config.toml
arch = "transformer"
hop_length = 160
spec_augment = true
norm_position = "pre"
mlp_ratio = 2
bias = "none"
learning_rate = 0.014
nesterov = true
orthogonalizer = "polar_express"
final_lr_fraction = 0
adamw_weight_decay_other_params = 0.05
Rows from block 5, named by matrix and row number. Rows with one number belong to one attention dimension. Each number is 500 + 25 x the weight over the matrix's rms, rounded and kept within 0 to 999. All counts start at 0. Numbers have three digits each.
# v: attention value (model.blocks.5.attn.v.weight, 192x192), inputs 0-191
# proj: attention output (model.blocks.5.attn.proj.weight, 192x192, transposed), outputs 0-191
v.102:504491487466502491514505507462478510496509470497508531483514480525551527496489507458478510516503525556489482531485515479503499494509508495524461493479500519477470473503475492507482528465480498496520520473447464476497527454477544518546473503528473526454523541510435503481498528500475472488512528513533501470510478555511529532471511486526521533485481530543520480526477483502505541501459498489460489512521536462475520518507434505531506517493493502481532491541467475517484507507510462485470466473454510525515482486499505476531462515502517486494542504511516530491519534478525503454
proj.102:493511506527469503530502490511534487492490488498512485489481500489516487531496490513532502509497525494519510552527489502501467485502489525526517492450509463513531536474513493497512509518551469480484487510503522533517489527517494501497471510474493478515484486472508503497505491468464505531503476506505477499476514410490469448528490503491475485521530468524485507482497543493534451459504473511511514485465522542537479468505553498475483481530475459507468482473531513500513473463492520506529489547498514505525514498496551558467534489480532518478463475477514473535517473539473528516
v.103:492492452516483481512522482518526510508537518545455509526514458461525492475472489478529510514482465531531454529516548548503463499472481495498478521485485523466512516530505515517503478511511495535494480536472502520514539465521481502505509476501511484505499497495452505530533505496551488466432500541537482465530540509484488422551482499506504473502482523515499483489498473521485525497457510511514493524493464518469481475525461440508491512518518502475465515487496491534494525485487473505483503526462539473500542558494504516531530543500503497466488491491506466534505496521537491458
proj.103:499535551503488482456504524462482510460474496489521470468496556512496520525502498488506451513498547507505508484495414490507527491501518529515519490496477462517513508504462507487508510455480467496557514473539499494502501477494487497466459517495481577471563509478531496482487533510448501518516526462484522512482498465502502554504566454520471521512544479501506521502518507475552522508534493537515522471542516463499474483476544518479504502516512517506534506513476505495484452501513517487498479481529470493489490476515517496463500455496455480504522507486482488507487513468493491504
v.104:510475546473491470510494477492463497497525528531528498521516550517539504493521491534534519508524478540529487508493470470501490527476529524511469516514464484486458501539514517493512511477448497532488539484471498538544498513498479512496496478453500556520483502492498517499529489499480507494499492526465509460476457505487496506498515498482501495522515506513509544457499474527475537477516493467534485508504519548494457493510499504496497460496493507476528454547574474497484523492502496504493505492531476526476485474500471497499507473471547465534492474493509511479501497498488485514
proj.104:498479493530486531500501547500521494482500457492491494469508494488461504488510512447477519489486513461481497490487498511523491489540486488495515500502505537515541472469485505499480501479515515506529508495510517479458503470519483485508506510552462449526494476478509509501470515476527501526511486489526504535536521483500502523548465489521507533487497509477463482542510529462499497513526497504499501497525449460505499472517540503510489539490502510496466520458456506497531526498485451493492482517483519473516471492501530495503501507524436494484500544486522523488505535497510555522
v.105:485512466505471490510490495472529501507535552527487543512529483511499497490489474471538462529487471484461478540489508521539514484485487494457480525516491537504527465503479508543531514474527496528461496510477493476520507497527496456530520578504472521499505532481476505520515480537482458514511512510515510435515471530491506506509491494476478448514481494519521558519540503500521488485504491485512498554527490489480485547551526489503526499515513483515504443473446474470474468430511505521500499510507476488509498495498484492486479500542476533534541498521492471520497492496481489488
proj.105:517509500461543535490507497539478516503519523486488467498476464523478504510482530519443491485515538534534529441514495458498500510490499502527512467514456487466457505495485507485489477515505501492511512520506517495479506516501547493505511452452523539502489472469532465472488516496522539485502509499514496544472506466516508517503521494485513532532536516507540472483524471463527480520437539526480505473458497524483520477439475539515487502465484472483497517491549537509522522518472494466517521473495525498533490506525536456479548485472504461522506526476479471493535536471539482498
v.106:487512512470473511521531533506526473522513540552565484525496508524475515516478459467449493495506479461454508432507534505497503542489492481508484529500463503460497563480457490477486466526516496490494479513518494462497501507478474487501481516482457512551476454477473483452485532461481489541538508519496487513472509529468506497487488488525532485512525502516502504492527492531488511522480500512520521513443504554441515534536488474467495519464477523539482524502498472508488529479507580484474503511551494533481513500523472501508499490497483530490514514554497528452504474524558518464
proj.106:496458478513500506473473471486480533487506521481449535512508486492509497556542511530501511519512476545555511536468483500518501505489479486506513532503511513514494461497514514501497535475503508482497500478489520485528522491520545494488499479514547448500484522502509502531472466519536553486481487471520493472500480467489519520514545503452498493512502477490479494515490484496513541510496501467480513514498529474533509505413477525520503515502504491493517462509515481493529472492480467475527493521487508468470489531457509513523507489524511488516505505463478472538501569500468449543
v.107:518523486447509499482525517534532528503501525502557491470501510501520512484484508453537507509508505468525515534536520508484466530466495474511481497530495526551462476526524575487487504490511518472533518501549487480539513503493495468484472540527530492506471494541494459489518524464490501524490487500457490505483515483465494471491523546518518488505514518474441477569458519529522506526513500446477494481512493541517507492499495453501527512542481476487461491509498534500508505441517492519493456477536512518432467499451459531499483484514503468511514455520467476478472493514480483484
proj.107:487495481506508492516481489501481433471511492526447512531495502517503499506539483514518431547518469464497486469503483444523547474517506503475513495481495466485491529509510503500489473529473527523479509531487513506498478489519519510499489502485473510511484523494507522507549470511517460478484494499492544519487508507515445515491515474474455539495469475512546496456530486488530508476495472561516481490486512470538482448499502515502464502438523504489484496489527526474507488526456504496503544513470575514557541462542516516525497499486515522501479489502500537532557499506495505481
v.108:507515519525508480477472547489466490451514541490476493463496511519487505508491508515512471448501526507460508506485502484471520534496509498501466550506461499510505483560526493522468524495505478469464499510508500486496542529492519479473459502472505479538476453501544507470525487514497485482522531513474502496479503508497477488479500538516502518507525499483495490504523492517484522488534508487489494494518483485482528521500507519465482485505500525485530514479520531520500502504477496525482500500490517481432484539479507510518501514542519489472508515499504500528489470510505508467
proj.108:474470464446409487496525478509506496540501505518523511504531490487524483500501480522501485523485502487532485496482521522543506483476502502508543474524517484514471521493526473480518498474473510505494508500513482481506436465485502526524472487480474514490523537483479473552503523476506490523490463517502508514514505516519478509531497472533514509483488467503516474509526488460515540524478531491515476493492521507524508476477500490540554508519488472497480460525471499462509523484513501490528485531512506538528498488501476497502523475532456512497501468467480528447518527485513516521
v.109:550500532512535492527494533462498501484516468519509517491553497494477519510468486474493502510517531529550468485509466519533489502501466538478536498494512488501478490498506538528535461537494524520543478480504477500478479502505492516508443531542519457514499527488515505499470497496475484499443484501451535492483545530537504488475547485529511509511541505527534519493467511517499513509449490465485460470492501519473520473529503480467482531485501479522474504514520496473507531507551473480462480540522460474501567483497509477469459504493491485502484467493541503462480475480480497512
proj.109:478507481496478525507489505518485496494506486489515480502462485520523486462528495513509479501467461498460493525493508503483477489498530467499472486506507524472528515526484481459501546473515479501503512496514496509500514469503486515500536519453504504489548454493484531483545513477511500528516494499564491494518449505502509490520438493490488467462456487490510513520496529495509432489530452494543523520525516486548519500472473529507496498488544501468535523479523493515530478483473497489528558497452501510443496511494521505508528498484539487525492508515456503529522508587487523496
v.110:472486494476459516524507541459494523479477483486488513515455496464515506507531486489524513537517527535469461534501464518483524537499492515526461501513495471475527541479502521491492508546520479561472488506489504493461482489505511475450498503527499498519491508473484518482515537470529492518493486490504472504471535532457474482497570491514499508552497473467480474515459497515489496508498467529473508489487493521504521501477488497489519509512500489467516488518495494508511457503451469590499510562494523543484510500493535465445529515529545502515518474487576508495447533489503538483
proj.110:481534502502554487492529461505492474545537490492514500496539510518479494461495513523492483459495478476499550511481518511519450534488502522489518489494482480491498478476497477496499509482506531460553518482501500485537543479484506517498489444453522532494508474522479484513488511518471506485517480473493501485493481482527514537535457535478473493458552508526510504500531489455491499478521482517531481478535515464492464523515494516531475488477509506510503500475509503463518532485559534453514498492506479477502511536520470535509497496489502496511484531533486484517507505534482504504
v.111:546501505473507527487475478501530484526444478525547508485477496475504493495463497483503463484552552507478491528483521516524506516503547489530471474517512568477497494459486486491540460489485478509470529525520484522490505501529448485527478524529488526498485520464477505490560486491528506481481504537520536478530459460496453455539512508478510518510473504500488513521481512528445531488474464537489482475505514530476469526520503494521493508508495510507548522525514545474522499550491483514506490489443474495501453472536486479438456537507498521480472478443464525527538506497484536489
proj.111:500531479486520516535509501499476488485537507480472499491509524498476482498509501542512535555453487464511503488484462474474511505530531545522524520486526506549503478556481500494432483505542493465539488474529514442499466496465531506526508489488536483512501483524523449489444472495505470479522518499492477520480521546501497524494494455464473489506504484499476507531491492487474478492508535506496510527458488490497492500487502485441493491506510509523457494515502481500497466473512504526508484527540492465504537498472525519519512466500524544480524494522543489497516501521508504530
v.112:496485501528505505501507497475492507524514481519501453510492526532501493469512570493505474506494463476500512489522462528499522524509492471544502511492510520488499452517492469536459525446532498544539478479446575512534556528507518458447511495514510546494478484477542477498508460447489522454481538491486524517525509490515473489516543497515504456524497536455488503473497507498466550502472490502546513466501505470469524457477531540496513512537475506511510468537463512546522454482473503507519508495539488501499470448514521514513519488477435530494482503517536508468478528477487521450
proj.112:476492509495523538480521492481537499496514510501482547500520489500517499523560420509535493496519514523472425466534569472493479519487511513471505498539498537519523523497514534537509440553501499477489510551496496478468491487489465509503511506515498479498505486518462438494478518503501497542514483475485494519472529460520520530495507532481490501466481454526499492478482448541526510505526496496463490501521508525503498502499533470501509468467487545481460519436548517456511546498507464511473496485503460508490519526495492492490516475503493485513528487463462496528481507516535491525
v.113:493514482499444510513490535488496505544557451548488495533509507470533515524489508536522493518480516481509510533459537462462521533533492502520502533481519517511485492458495475523499503530487509506534475480480496507483507485500512462467467523525469478520463510498485495506491452497510517471533519486519491494498497504549518489524545497502511521475523491506469474501495501518484500477480507480520491501473520498423533482480483496499520553483512533511496482456475493490472504470499457552530489487516500502497452510507533501500486496463520493525500523543500478498491486501435498514
proj.113:522463510480555440508504537499503505436493543480509488478495527539490509503530512481531517496498492523521484464530468570533489505490444484505528455493478506503526463495511509471489497482494494476498531514524491485486489544492515500520517510479508520506510476515480492501524484503499528506456499541496476493503574485512490482516473480499486456504481538480531487476507526459499547495513471505480489509511468511525484483488523474513505492502488473482502523522489487529523495547477512462464527533519494485520524483500474484501500502531512504506500482453465488512479509527513503499
v.114:515449483491466499514459519502467491478518500468483498492471492516471480514488509490523569497519509493499525486499499503518492487483483490479507508476502522462489523491472525529511517542508508439526493478512515501538471503541513498482493535511500557519491464492479447515489503510489522538485449447504550493506484496503495481519496513489495513488471533482545470546505528476490498480487501485570522535490498506521515512476493443505498484534491515527527522510506516478524486503468557513475498487492536537504484511490507502468513502574535472463481503495509480440490554505426530465
proj.114:536536538528540529508536481511527495543529487544502470475512480494528507498530501515505459519546488513494462535490484483490488506540521482475479508499460490499494503504506471445486522446478510539497533507517449500464522463477528509508513457502494461502502510541512498483502505473524483445506495510476473505495521521501529484498531452518504495523511471498460544484510479510513484534486520508462499461533468488531534490526480519476509517478473487469500512498466483502500520514494484484498486543498506493478561480507482503511498507464505506507504527523494530538486493497528458531
v.115:472492511458467516563468492536512521473503506511529497544484490516532492477504486477530457510431541482475531510447464502499475528472507495516510481470532506504527487492505538535548529510493480510495534506502520487506519517514456514510451504504483515507473485512515492498500512454480508476541493481501456527538506508515533481529508445451493552516470515472520549474485524528469510515523514518443483509502511495464478510468513466474523503501504536464507512434507470494467523553504503491525502481502489467495538482491487522508510521513480504524466507475520495478534506491511511480
proj.115:469487502554556487450525472488509490529475498468506510447488494474490480501546476517475508505564454523521509465512521506508482464503477507460518491492499503498512490473477482510459482483477500474514500501503495495455531500472496491500516485530525488516518485507508483501512472532507459532505519495461505499496475510471489512498490540527507460510510487549466499525535481450510501467488481482541503517526545524486501480477491524502514480497492453489489496545487543478535461445524527522471485548492486555516500534500538486477513522499552526497539521486497497479480521519476520485
v.116:506540499501521508536487477508501533506548508512494504470491487485471513489484505493481495524471488468489487501526486507482504443492507451470508567470495460470517453497502482476543506518496534456525467471510464540510513505520502478519513473535512521520484452509491490480496512489493537505544512475478498529485508459495527477523474565504532472446547481529507515488485529521475514505489463482451509452512495485525503517537489514465498480464486498497517498510458486519517501527476498524464520553528510493503485522494456447547536566504463564504476477507500523515529489479538508510
proj.116:491456495508519495480483522464505488481461497509517482545502516511500485487496487491501519498492523548510516470469507516475490557499483522501493510514482544522487545502509544519486511510484446577505546525491519468480509503478528509467466537472498481476519504476490515548531492507523494509434473486517524485486479563515492529471505473467529494506484495495498493506532505536517481514487537495541530530496481488470489471472520461530536504516490497502480484500520495470497462506531525494501499464486487494510513458512504560439529462432509430487512501455461513490437514551486485508
v.117:466513508499526489453493486492488508461510510500490497510501536483503533543523551532482552472487540482507511461488471466453481474481498491531483514513513540490536497504477554506499519501488448519530496482486477482490469496513544525478482541500460517496520502513509467532522501480481534483518490496496481463495496489480453513497483483467546494472503471486490525547492488510490574539459480490510521453485506518499450519537514501524509540499509486512484475508497501503486496495529495493491500486490468498513482503522484496490503504507520488536538421440502531491521535534525495542
proj.117:504509488487517471529480493492538484516520514498513465515519479509494480472493464465518465533521489514504505563509503496538478526522531493482527491472463486553479476488490494473465521504520510497494557476496494515477510507489454488525510469526534501501493497472523512441484472507547474516484489507502505513498547558522526509475524525502499494520474529506522485491515541499485457494512532519488493532496501476497499498497511489493454487502466538482489518507501507527519497519462480515511473466507534533447545499493519505497490478460491491470480549497488501496473490486506505453
v.118:473498449515488502528515528539494501453470527439512520528485501493513462509497498483478524502474500514495527485473494492488478526529533493556502510489473502494537479516485536479451516459467513472499493559484460501515483481468517438518544531516521504519513472514556505507492480532468483509477523487555449462532502545511504546516495506513455546483528435510486474504481490534500505501468500454487470454498510486479513478509513489554511518496486472459509521518482460484525509504514531552496502508486465505518533500537514525512530477482526507489493529513484487505479481502490510509
proj.118:500514561484474489526486494473503522551518514581458510486507488492497519473521490469465505495527510477553540514488504506501473473491519479443468546474540506492493525480477506490510514527493459513473526469559516501466520501512490511514480495501465500507504487463449500526505506480514527536545520536484511502493537494489510495491491500479513446513470537505523525486501491491460507498503523499509509531473526512487469458471500498489477489482478497509482454504520546485461498520518514481486514507486508496481481515472514495493487508501469502485505513462518516523532521522517491498
v.119:501523518500482466516490504532501473491534508480553480498497542470470535503519459524501511535497484512494495469504429493517499460555527474462484445463499496526489502512422497487527530536493494509498503554477520478456510491493472543516477487502483493475518517510492505498492470508494507529501478511507544475506488476522490464484507495491532486502517501464481501531530498510533489527501514485513480452517517424535527488485484500485496558507522433552533494514503485483507490514520521517526535482514518515478498475524500493515519526532491504507502480514464508485522493480551503484
proj.119:513489525504484525481490498507527523470530479520475502499494465504517469463473529476523487465541507469540519510464540498528478479495527523484523511534515474493516512485554490511459509482495494469484522462486472550511532496512498526526503498506516495553493510525504500450501522504520533438503480465481511517511473518500526540498517493509495512520481493523482531495492562501477459465507495520487514541495458547471495525499494488490490441481545536493447474522504493521507515516456520527454448504530478510514486497467515545464465497485517468493482522500535490507459511508461478545
v.120:494492544503472519487484473518513526521520442495497512500514500522475511543450506470525538484475502534507489511456524515489488504468503511493537499551476519502528518470474477542519531528452506507518532488551489485517493519486501524491481522477497481473467497504483495483497497547480519498472514459553484489512475520510464506470546524458499471487510505471484529497525498509491510476465493496488467453442489541514538522529515497532506479507496478464527509479480459492478495507526505461488497501472528478514507489492510542563501567515497537546473487478489478528519507523496487451
proj.120:493500470502499480493538522481480466509455568475520494516519483495527490489514471518446484493518501471523484512496466489518493499508489458524489486487549532491484498534536497476490495440522477493494474492485474504466457495503526469499480494524492525518541488501518491516500505512526487502507504524460463496488524511477507472496452508519500512503507513490526491529505504491506492550480511504497533527549515468489460513468472538512529487506508490501478492465494565524493521502503533494543487508502479531495537509486514477469450455467528507531524554513495500473507496471514532533
v.121:450534522512512522538491457468492491496496504471479512528507507526489500497510486486463512513505540544478555501512439500485474496473448454477532553523489486471480499486485526455499502479458548523541517532533485496487522481466494503492487495498492557504497488462499539516473495459494530469481533482535474477512545512475495520517532502534478456485492569502481504500497483528529481443470512466516445523514481525532512471523464490478495470538548505520550484502479513488534559558499548480515505478467482478511464515466504515507504517508511488519427506515544477504489482462528513540
proj.121:544501443518475521510502543491494511527480472518525480488476538503485493546517490504522508495501472477531491489488500485515499511491509509498436478469520544479517512516504453561510476506521498532479498457501514497523501522513492495452470503491497460512511507486497518494506488510534506565514491487503502505489488494495498507504459517489504507447525490464524555465546572464463497552532468500450490517495515507481501578502511481513538488437509463504467515501527523492447451522507472513491505531464491507540522506471493461504500479464499474462560485503498483481515495538486515495
v.122:497523510550532526529515473509534508523480518515497536471518471466470496468533495535513518484521489507543523500519519521490491524520510493478508502490468494481483499524553498504526546482470506479533574494564502484473512512495457463490509522528496479458503488460545487486494491469500502510464440475504474498525557510506476490549459476499466438490491547479459505501505505500494519458556488503506497478479501508491551516531458469484524504461489522503495529515471507526514476507512435500503519481535496519526509498470447516514493450445472525435483506487525533494503513547503533479
proj.122:514484497476519517492494512464499447485491444472478471514538528528489514557480475471530490460502543493435525494489495493501504516492494530499512517517515482493518502483472501483450477517530516552515471493491486546510507515483491532525525517486487485530521531521456508515508478500522515530575554525521495516489486505477473515498488490516493519481525465473520448497504476552469449515496514507513504521508519474508475474456511513505474456484500506493502502517539500474509482550491559527501484487469469466477517533461463457483548502516488516514533489539497508488520493480459500532
v.123:469522511463491493482459538498495545503558497502503484530571502489490493550552494481535490483517449534481517493485503490525467527500507537475484489578500502495488487496529511511513521485537447463489537495486500530544452521500534492482514525508473472501490467507517509518493470500492524494466488513470546457509509455467473541497500473488490482530500524481519524499476452505472450503481500457506450525498492479488496551497505532475500470455498472488507494527489495502487521504473498566515446546504473555503506460505557500484473532495480484483533479471485497534513506522522519524
proj.123:522504500498500538520514434525505498504470511508503481444440488521487467464446499525484493511505503461518469463525537502485533512489509478481496459505466527510511508518486482511461478456508540512493459481505530492458533467528524471515492530520520508538523510477503521550495507491509509483553469477468535504450504528516500478482492565513509496476487505492492534484523517491513512496531500515495554475496489498494518481491500521504489492544512536489490495468495530509522509533501533456489517505441554462500484527540458499512517497530504498508446509520471487484451524462468523476
v.124:510518524523454490509497475446513478513516502520483498542503504503529514472487516525517481526503514507509489478483506538539487498491524503489496496504519486494499456518476524519519520509505538507455510503492500516494500482495479496462532510545505499493490466509446517472479492516468490537511481558505480495506491500476477494467500497520487454500473437517482485493511460530482504503483480487474498527492490449489510513518487491503500461541511521538513492518495505463510491524482544497496472529499487511512488507513497477489498523487542494532533514479492480495527503496499512535
proj.124:496536505524532485519540517508492512507457467461548522492488490508483463510510498488490520519489503497508520503490500486472515489496484543523472493529498512471487518500499501478461485491520490490549469488532535460505512516531506512509471531455488485455474496495517484530496535490532502480503516476491536489490482479547493511517470490468502525518518511452508517496500518495509519514485510510508472477484513545523483539497528515472520486496518504497505490484508481549494541500511452514484491476501487460507478475509508525524488507485526465509494500514507498528462456496489493470
v.125:489445489506493509493500521483521518522547529475465494514470529538493519538502459477478475476490485557515520465465469498532510496487503473566454502515501515474505460460466490539517489487473499512520474557480491511470531495535503487488532481525465482534517503510527460527474457530501495483501469538534504499474507536499479512486517494470495496474516533480538515525505536462495524476546465493518500496506548461543539483461511494512476510499469521495473502501545496501497500482541505480466514470470477478469511521522472522514484483525515500514517524482491528469483468521503508487
proj.125:531552532529510502489499501490476451459482487523528517479500475471499493481469516506513511480526509433496463510504516457472502542502516478469535511519503516500515513504473478475494524489460545508451517512563527471537474526478514509515528451477545502488529514476470525520509514488501487516502492519483511525532469483510512471502499500536509466528509489489529480453483527461491488488474509499467504497492510552455492526493494496538496511485511478472512502512475532491496502524474474519524511491497513504524504536470535452519502494474485508509518473483483456511516538445514514516
v.126:502490528505527532551501520487509451477476468519453474489461495461516517485482464551489462498477538512500482501471489491470494497485502509514498510514448508524514506485503512501512480461488493494500483486487536482475484494546500521481503537463506502518500487512512534478537502521521546524495528471456498453495489523559486481510474516501527497492490488478522472518512507512527499536505477481521470537511501543517502459489491461493496515528516516508517448524463530507506483516531521504518504522449500512511496505478560501528494503510427477481519513486496523495505504469498496538
proj.126:481509495480448474441510472529500543496518534511545470507509474537491492490538529459515497516497486499511506516525518548514513468492490536510480520480501534476473477520481521490473494529483486503469503474567497476530483496464505509487494467523539498488506501524487502477503476472504507468483490533494490522514522509463516509467516501506501518511515479510459525486501509481498527448495534533486515481486508474482512548516524512516486472494463502477467523468518468510486553493494519519484477516515494459501507492495425470499502476470534519489501499525493497524508496492517486449
v.127:489560503468517470449539507493474440436529487504505530465552523505481554487502490471495509535536501511551490498526533485519493461487501502556515474548477512491478462481532466447534499468493488531447524501516482515453495502497522472529470528483491500487514493530515512493497479467491485498522492422464518517478471508522482513503511482509501486507547523514496485504482491508547488462478491469518568485492514472498489509522542504471488532523523485518513527510487500529503489514496518516494452504454480480482540521481516476507509478493488506522514505487473490538524550479501481471
proj.127:545451507524462510577491495474502538543504515468514474516479481530516450534499468536488475487463481500479510546492532529486510526510517521492493505487532487496520514525499512519470509493523504507525471499479509470501504489522499518494488499497466481490552535502517490474496490482482512514503487547531513482527493479492535479479498482528491513485484465462499510503509494500496504500534532509508437496472499466487485474465450516530484508482485557455478529471539441519533526497490481491512568479522559479525503475528519493488479499464497522500466491478506493485478495524477536506
v.128:523496501511459508533513526511512500478474476462449522498480504523516498457510504491527520519512478462527523550519481498539525477491515505509547515531528517463503522533441474498470496493503463525509508489505531492473455508529496513511523500498496482494499503509528459512461496493451496486483487549527473512454520480512449500521462518498507473531545511464510510472513514477517472526498515521557514498480455491481494507553514510498482516500513472493495504492528516519513527518445471506503573506548496529557511497500492460458499509497468478528469462513463537481497450507483502481
proj.128:500531514476524499470470521492482520510484504520514483494484485507475504507528556505472474489482512529495457482489546488470458506499478481498480489484512508511465519517516547524535536517515507477461500548499480523495490501505476538438488500464494492486483483468455512497519481521548505487528524461488460516501479546519551490491570498501437538495451531505476492511560491531500506502512466459480486493531505502500510501488515516493506503476474537491498516505521496492473507458542525469493468508489497486439495517507511547542493517483504533482522518530495468508472519462504504473
v.129:516475488489528465498565517504499463492521510507443508516492517508524485513520435517507497536446467483461506478480505509498481520500516504520503499506482526520484508494455511507520518544492522484487511485465493506459512523476487512490522488498505511515545488460531479527500501513436495507492489462502486490505473503518516495449517485490504525486503491479502535510503514490531489484478506486452495540512524520523480497463507503456539473540505488519473454531498477524531504527492476491450522525483520515531485499530494504475547464473467478493520481504523529539509487489549526497
proj.129:481507518497500496501428519514508548497474494503530487511536510469495519480532539463472520533540512527517506552453520489503486487496463561502468523488543483444505501500542457473487458497502485499498502506522508468549516460488487486514490499502513478502519530524497536492516476452525506493517489508486499477510509490487475509521465537497487486523522504531491502513519477485488518464531504532533491462494506481493505486530495506522433542473485519483541529455512521527472558493535532506521508531505510496491486530477488498520485510505522492490496488495507457466470509443456494512
v.130:507558542511531515523552474531526420522498471494519521496515466535482482473473469482522498502481499480508478463484512475454500502483472502556529466467489488546529525482504479455487571532509501490582483517477502501491460495488444540471470516507485493480489516482465478542519475480509525486520523484477477513460496530492520515492504509542478424513487559481503495505524530501499509488485503513477489529476451461506525491492493478528520511504510506458516487522517537548476500491520477515511484526521503524489523509494450501491506541510532470475490527489514516539512490499483510501
proj.130:481451494480537509477514501476511501486466560501499474519489526510540547544503499496482516488522483510487510540486489496505480484476482491480479511517510528450479485537490500517498457519472500516503489492540526482538498485489504487510512522479525524525489507526522523476458507535472490474467495525564468426457510480482486531505500474455485517499498507472495461482483489507508490537491508476518493503531503506498462526514477552481485517447517489515489501462519468508496490524476511461475520495480526509513491491489533506531480479494458550501509473565508540475523549481508497526
v.131:502482528510489449498493465529495501495479517484496483490540448479514502515521521496529543500562504479526510501493470454507540557543473529507522539518462480501480468480554484482508524525557503504488463457453511488507540517466486493474504504513506498538501541475485455491517514488465482481506490515476450522523521535496489487464526506532484515538533485512466508492565494501504476516484500487521482504521495504476494485534494502514470501492532466501522506501544465527490480502530501530485533468480482530510503498521483498509454529466493494436493471500512487516521476503526482478
proj.131:527529475485478535505485499473519496473487488490508512541491519483483475509539475487477467536434501493505476467489509561471489479477518544478492502511518533472504499506467523501502485513467515488513525505514500525512495502520531509514489510510488491509472494520501499505447497494545518525491498540524514477432486478547542531511475505481516473475450526497499478488477494535483555513520446502519522488502464471497473519476482521498531531482468516502527488529481502457509518512492488490526475544517553480490497476469519502495549474521484527521455547527542510475446490515467517527
v.132:527530501496539499483457500488456474477532480468527536549520496465495467517489471482485476481508522507502489517436526506494499508503499496481510507531490544472486503483452515472463493486485491496496485469514507548507500508534489512508530529503533498462510514493474523482524508516457509501501511517480504524484526465495518510544495483533485503534506503431506490492512472495493452465424468465535512486500546475501509498506494502500543493509509503492470499455529525510495480524480538522522541496489499453521503519511591541517483520485481496523487532487522503501486465493515508511
proj.132:470508493478514513500521519481465531488489539562493483497482523521518511503536491523547523536490491555500507541541485510478498470493517513518489488501495476524500487531515465507532512482535503484497510457536496494520488477520459484463465476499476514520486442490533507542492499479513504462512507489508464485536479479508490500510524555502478515468475499555489528481505486486476498474568537492459503506452504529483531522489503534514491475496505481532508488474475485542551487433487512481483501528503516497500517497467425521487504487475499483466466477508503528503480538472493507502
v.133:509541503519500491497425473497481542490500498512508503456519482496459532502498498531537477460498473454508499474546501450519501519513506492543537478514444498503510513461501491484483518477506481516514495537502523477507519530544468524555485517515520492538526505490456484533479496450484547499469495514513495476529514475448476548485509472470523500528525501524539489494500478499496480435473537511498519504468514471503529486471510532483531474531492514491528494518527518498506524496542506492475483478481471491546511490503505429495486507480495484536466479545487472485485520515485534501
proj.133:498439490465500527483519499492522453504489513493477480516500516495485519498520470528494507505486498500478485464523523549485498516492496470458494508485515502524474493520478495538503483439522497482529508477478464526518521503460496484476528477479467501467511534518545536460511509520524499491527471509488504494491460502511542482512497537499502476508447497493499531536500518486500487548518505533524474490533492523471465538518465487531482548483513508508479518480539508495503469474498501490502546507485530491446513491485504513526515448498496515470494476472522522513544525446493488518
v.134:477507520463567519528470507511521520474508475502536481474493498549508448490523513499521488499487468460492512518440496514488497485566491439506510490565469490469498511482493524511506472469512493493492519489543506470521487470497484517496535531543514491472475521532506477477498497517508515508525503475471485490489501505490466487497517538509490508507560499502500483482515548465514515483506506523512511510455494504510520519508516544473534495427489461484497469511480453473585537508517527494477498514478470484517491516482565522477478507462497500524490481520502473504527493518491451511
proj.134:501473467502484501512503487501476486503535506516474522523502505500483544507502503468489500529508516477520507511511522495501526474470460576516473539476506530470522460496503462488502494557503523503459491507478485511458507535506498470519515533462469489524486470460520498519505516503451532463484520536539509518481513504492506510499520500493467507475488486495463501486502444528482460539507516493492475510527515500500519460484467517500493461509543533492471502506496522543463469494483497499542503523522529469506509489515456521504519464470520490496546512457496486499519535473470523520
v.135:499462524490522527457476481497497494434477503534544490487516477490500482472521498524496530466492503482527472490462562471464495540523502535490484506472551519499506479531517487532511475510493483531489479505489511478509491457503496528470502475504480523512513498481470523483505523536537489492473469495507562457538516483526479523502515480466473541480532512526510543510525494524469484495470524510534540547522582506512496520445481499472551474521439467477526468480482501470480497537493500537508476474548511466498499510461524463447500517511494504489527539494502501478511482485517492504
proj.135:490528439501445483513511480517535434506517514500500472514485515528471494494506524464531536528532485545451509522523482527504540507493513462485481492510489516512470526465513466532475499517502506510547527527513526488496485535505529453524471497514539510518491513492504501467459503494482494521534506523523461510459475490468506486494497515536511460497479474524497484498487472458512517482471474492471481505459484510503524508539469526461479509509525476532482552528505507491507531460499505483475504524441483504520509513519509542530501522473457492504493511481521513495471532496533496517
v.136:484496486522517483486514459519491472519495521535492508507514475478508487467494489472439525513456492537522505499516495480495539547514478500495509464478479479480469493493461481502434527492485518521493476527498566526503478510494473532479482519507488470481502518540534459474543502531506488519482499495524480515519495484505504531456517509492512508527481501464518524503515503475534486462500491474496479542510503558499493458480457543516495484478504486515554495439510461495502509495512486537486527501569507550521463485548485542497491520516481516523536495498447486477509510478498444522
proj.136:534561500492499528496481512456521506486515468437473527511474485523503514498500525505515485494511544518494503517460507489519494440496510495529502532508476508501474502531504524469537473524524491463508482509486424512536490520483511522533501480480505527494483525542496545506454498470518509485499485485497472469479511503490489452514459570500467512469529480527496495476447514533445491551490485509513500479500490486529465486513516508498505500551495543507483488516530559498508534432472507449500489486479478516518525470473486481498476459520529485495486514521528529555529501501498549494
v.137:559509511468458497542471514487524504483532504482485500526516501458504500514480460468470530501476528487462474496459502497474473481500505522465470455502511511549525528535522534469494486503443539526538474491478517510521481498493457527541555482464521497515472480536513523502526489520506528470497532457480527461505445508514504488478532524472500527498533520453490462463532510481473499524524498480560517510507485516488490533478523522508465518477529482492483517508514537463468473487508480460502484458518546505550530484493496466461505580470535446538520452551477532538516497500464517555
proj.137:466491504518513542467530500521469540509475477481526515496519487488523473493536538493489530504514501541525501485489494487531500513502481455539516537503490523467510483470479454508509508468518452465505498492534498497477525490483495509506481503519473475473512518485491515469479500544471457473519477506515522557501491477472465497490479517529506475529451519528474508509464479526527466494507500512470523512509484494523518454516510471485501491506538541504483507549492484526520487511506527491493514534475505501489538520526488496508429451570433543472438557525542488450540475509524512474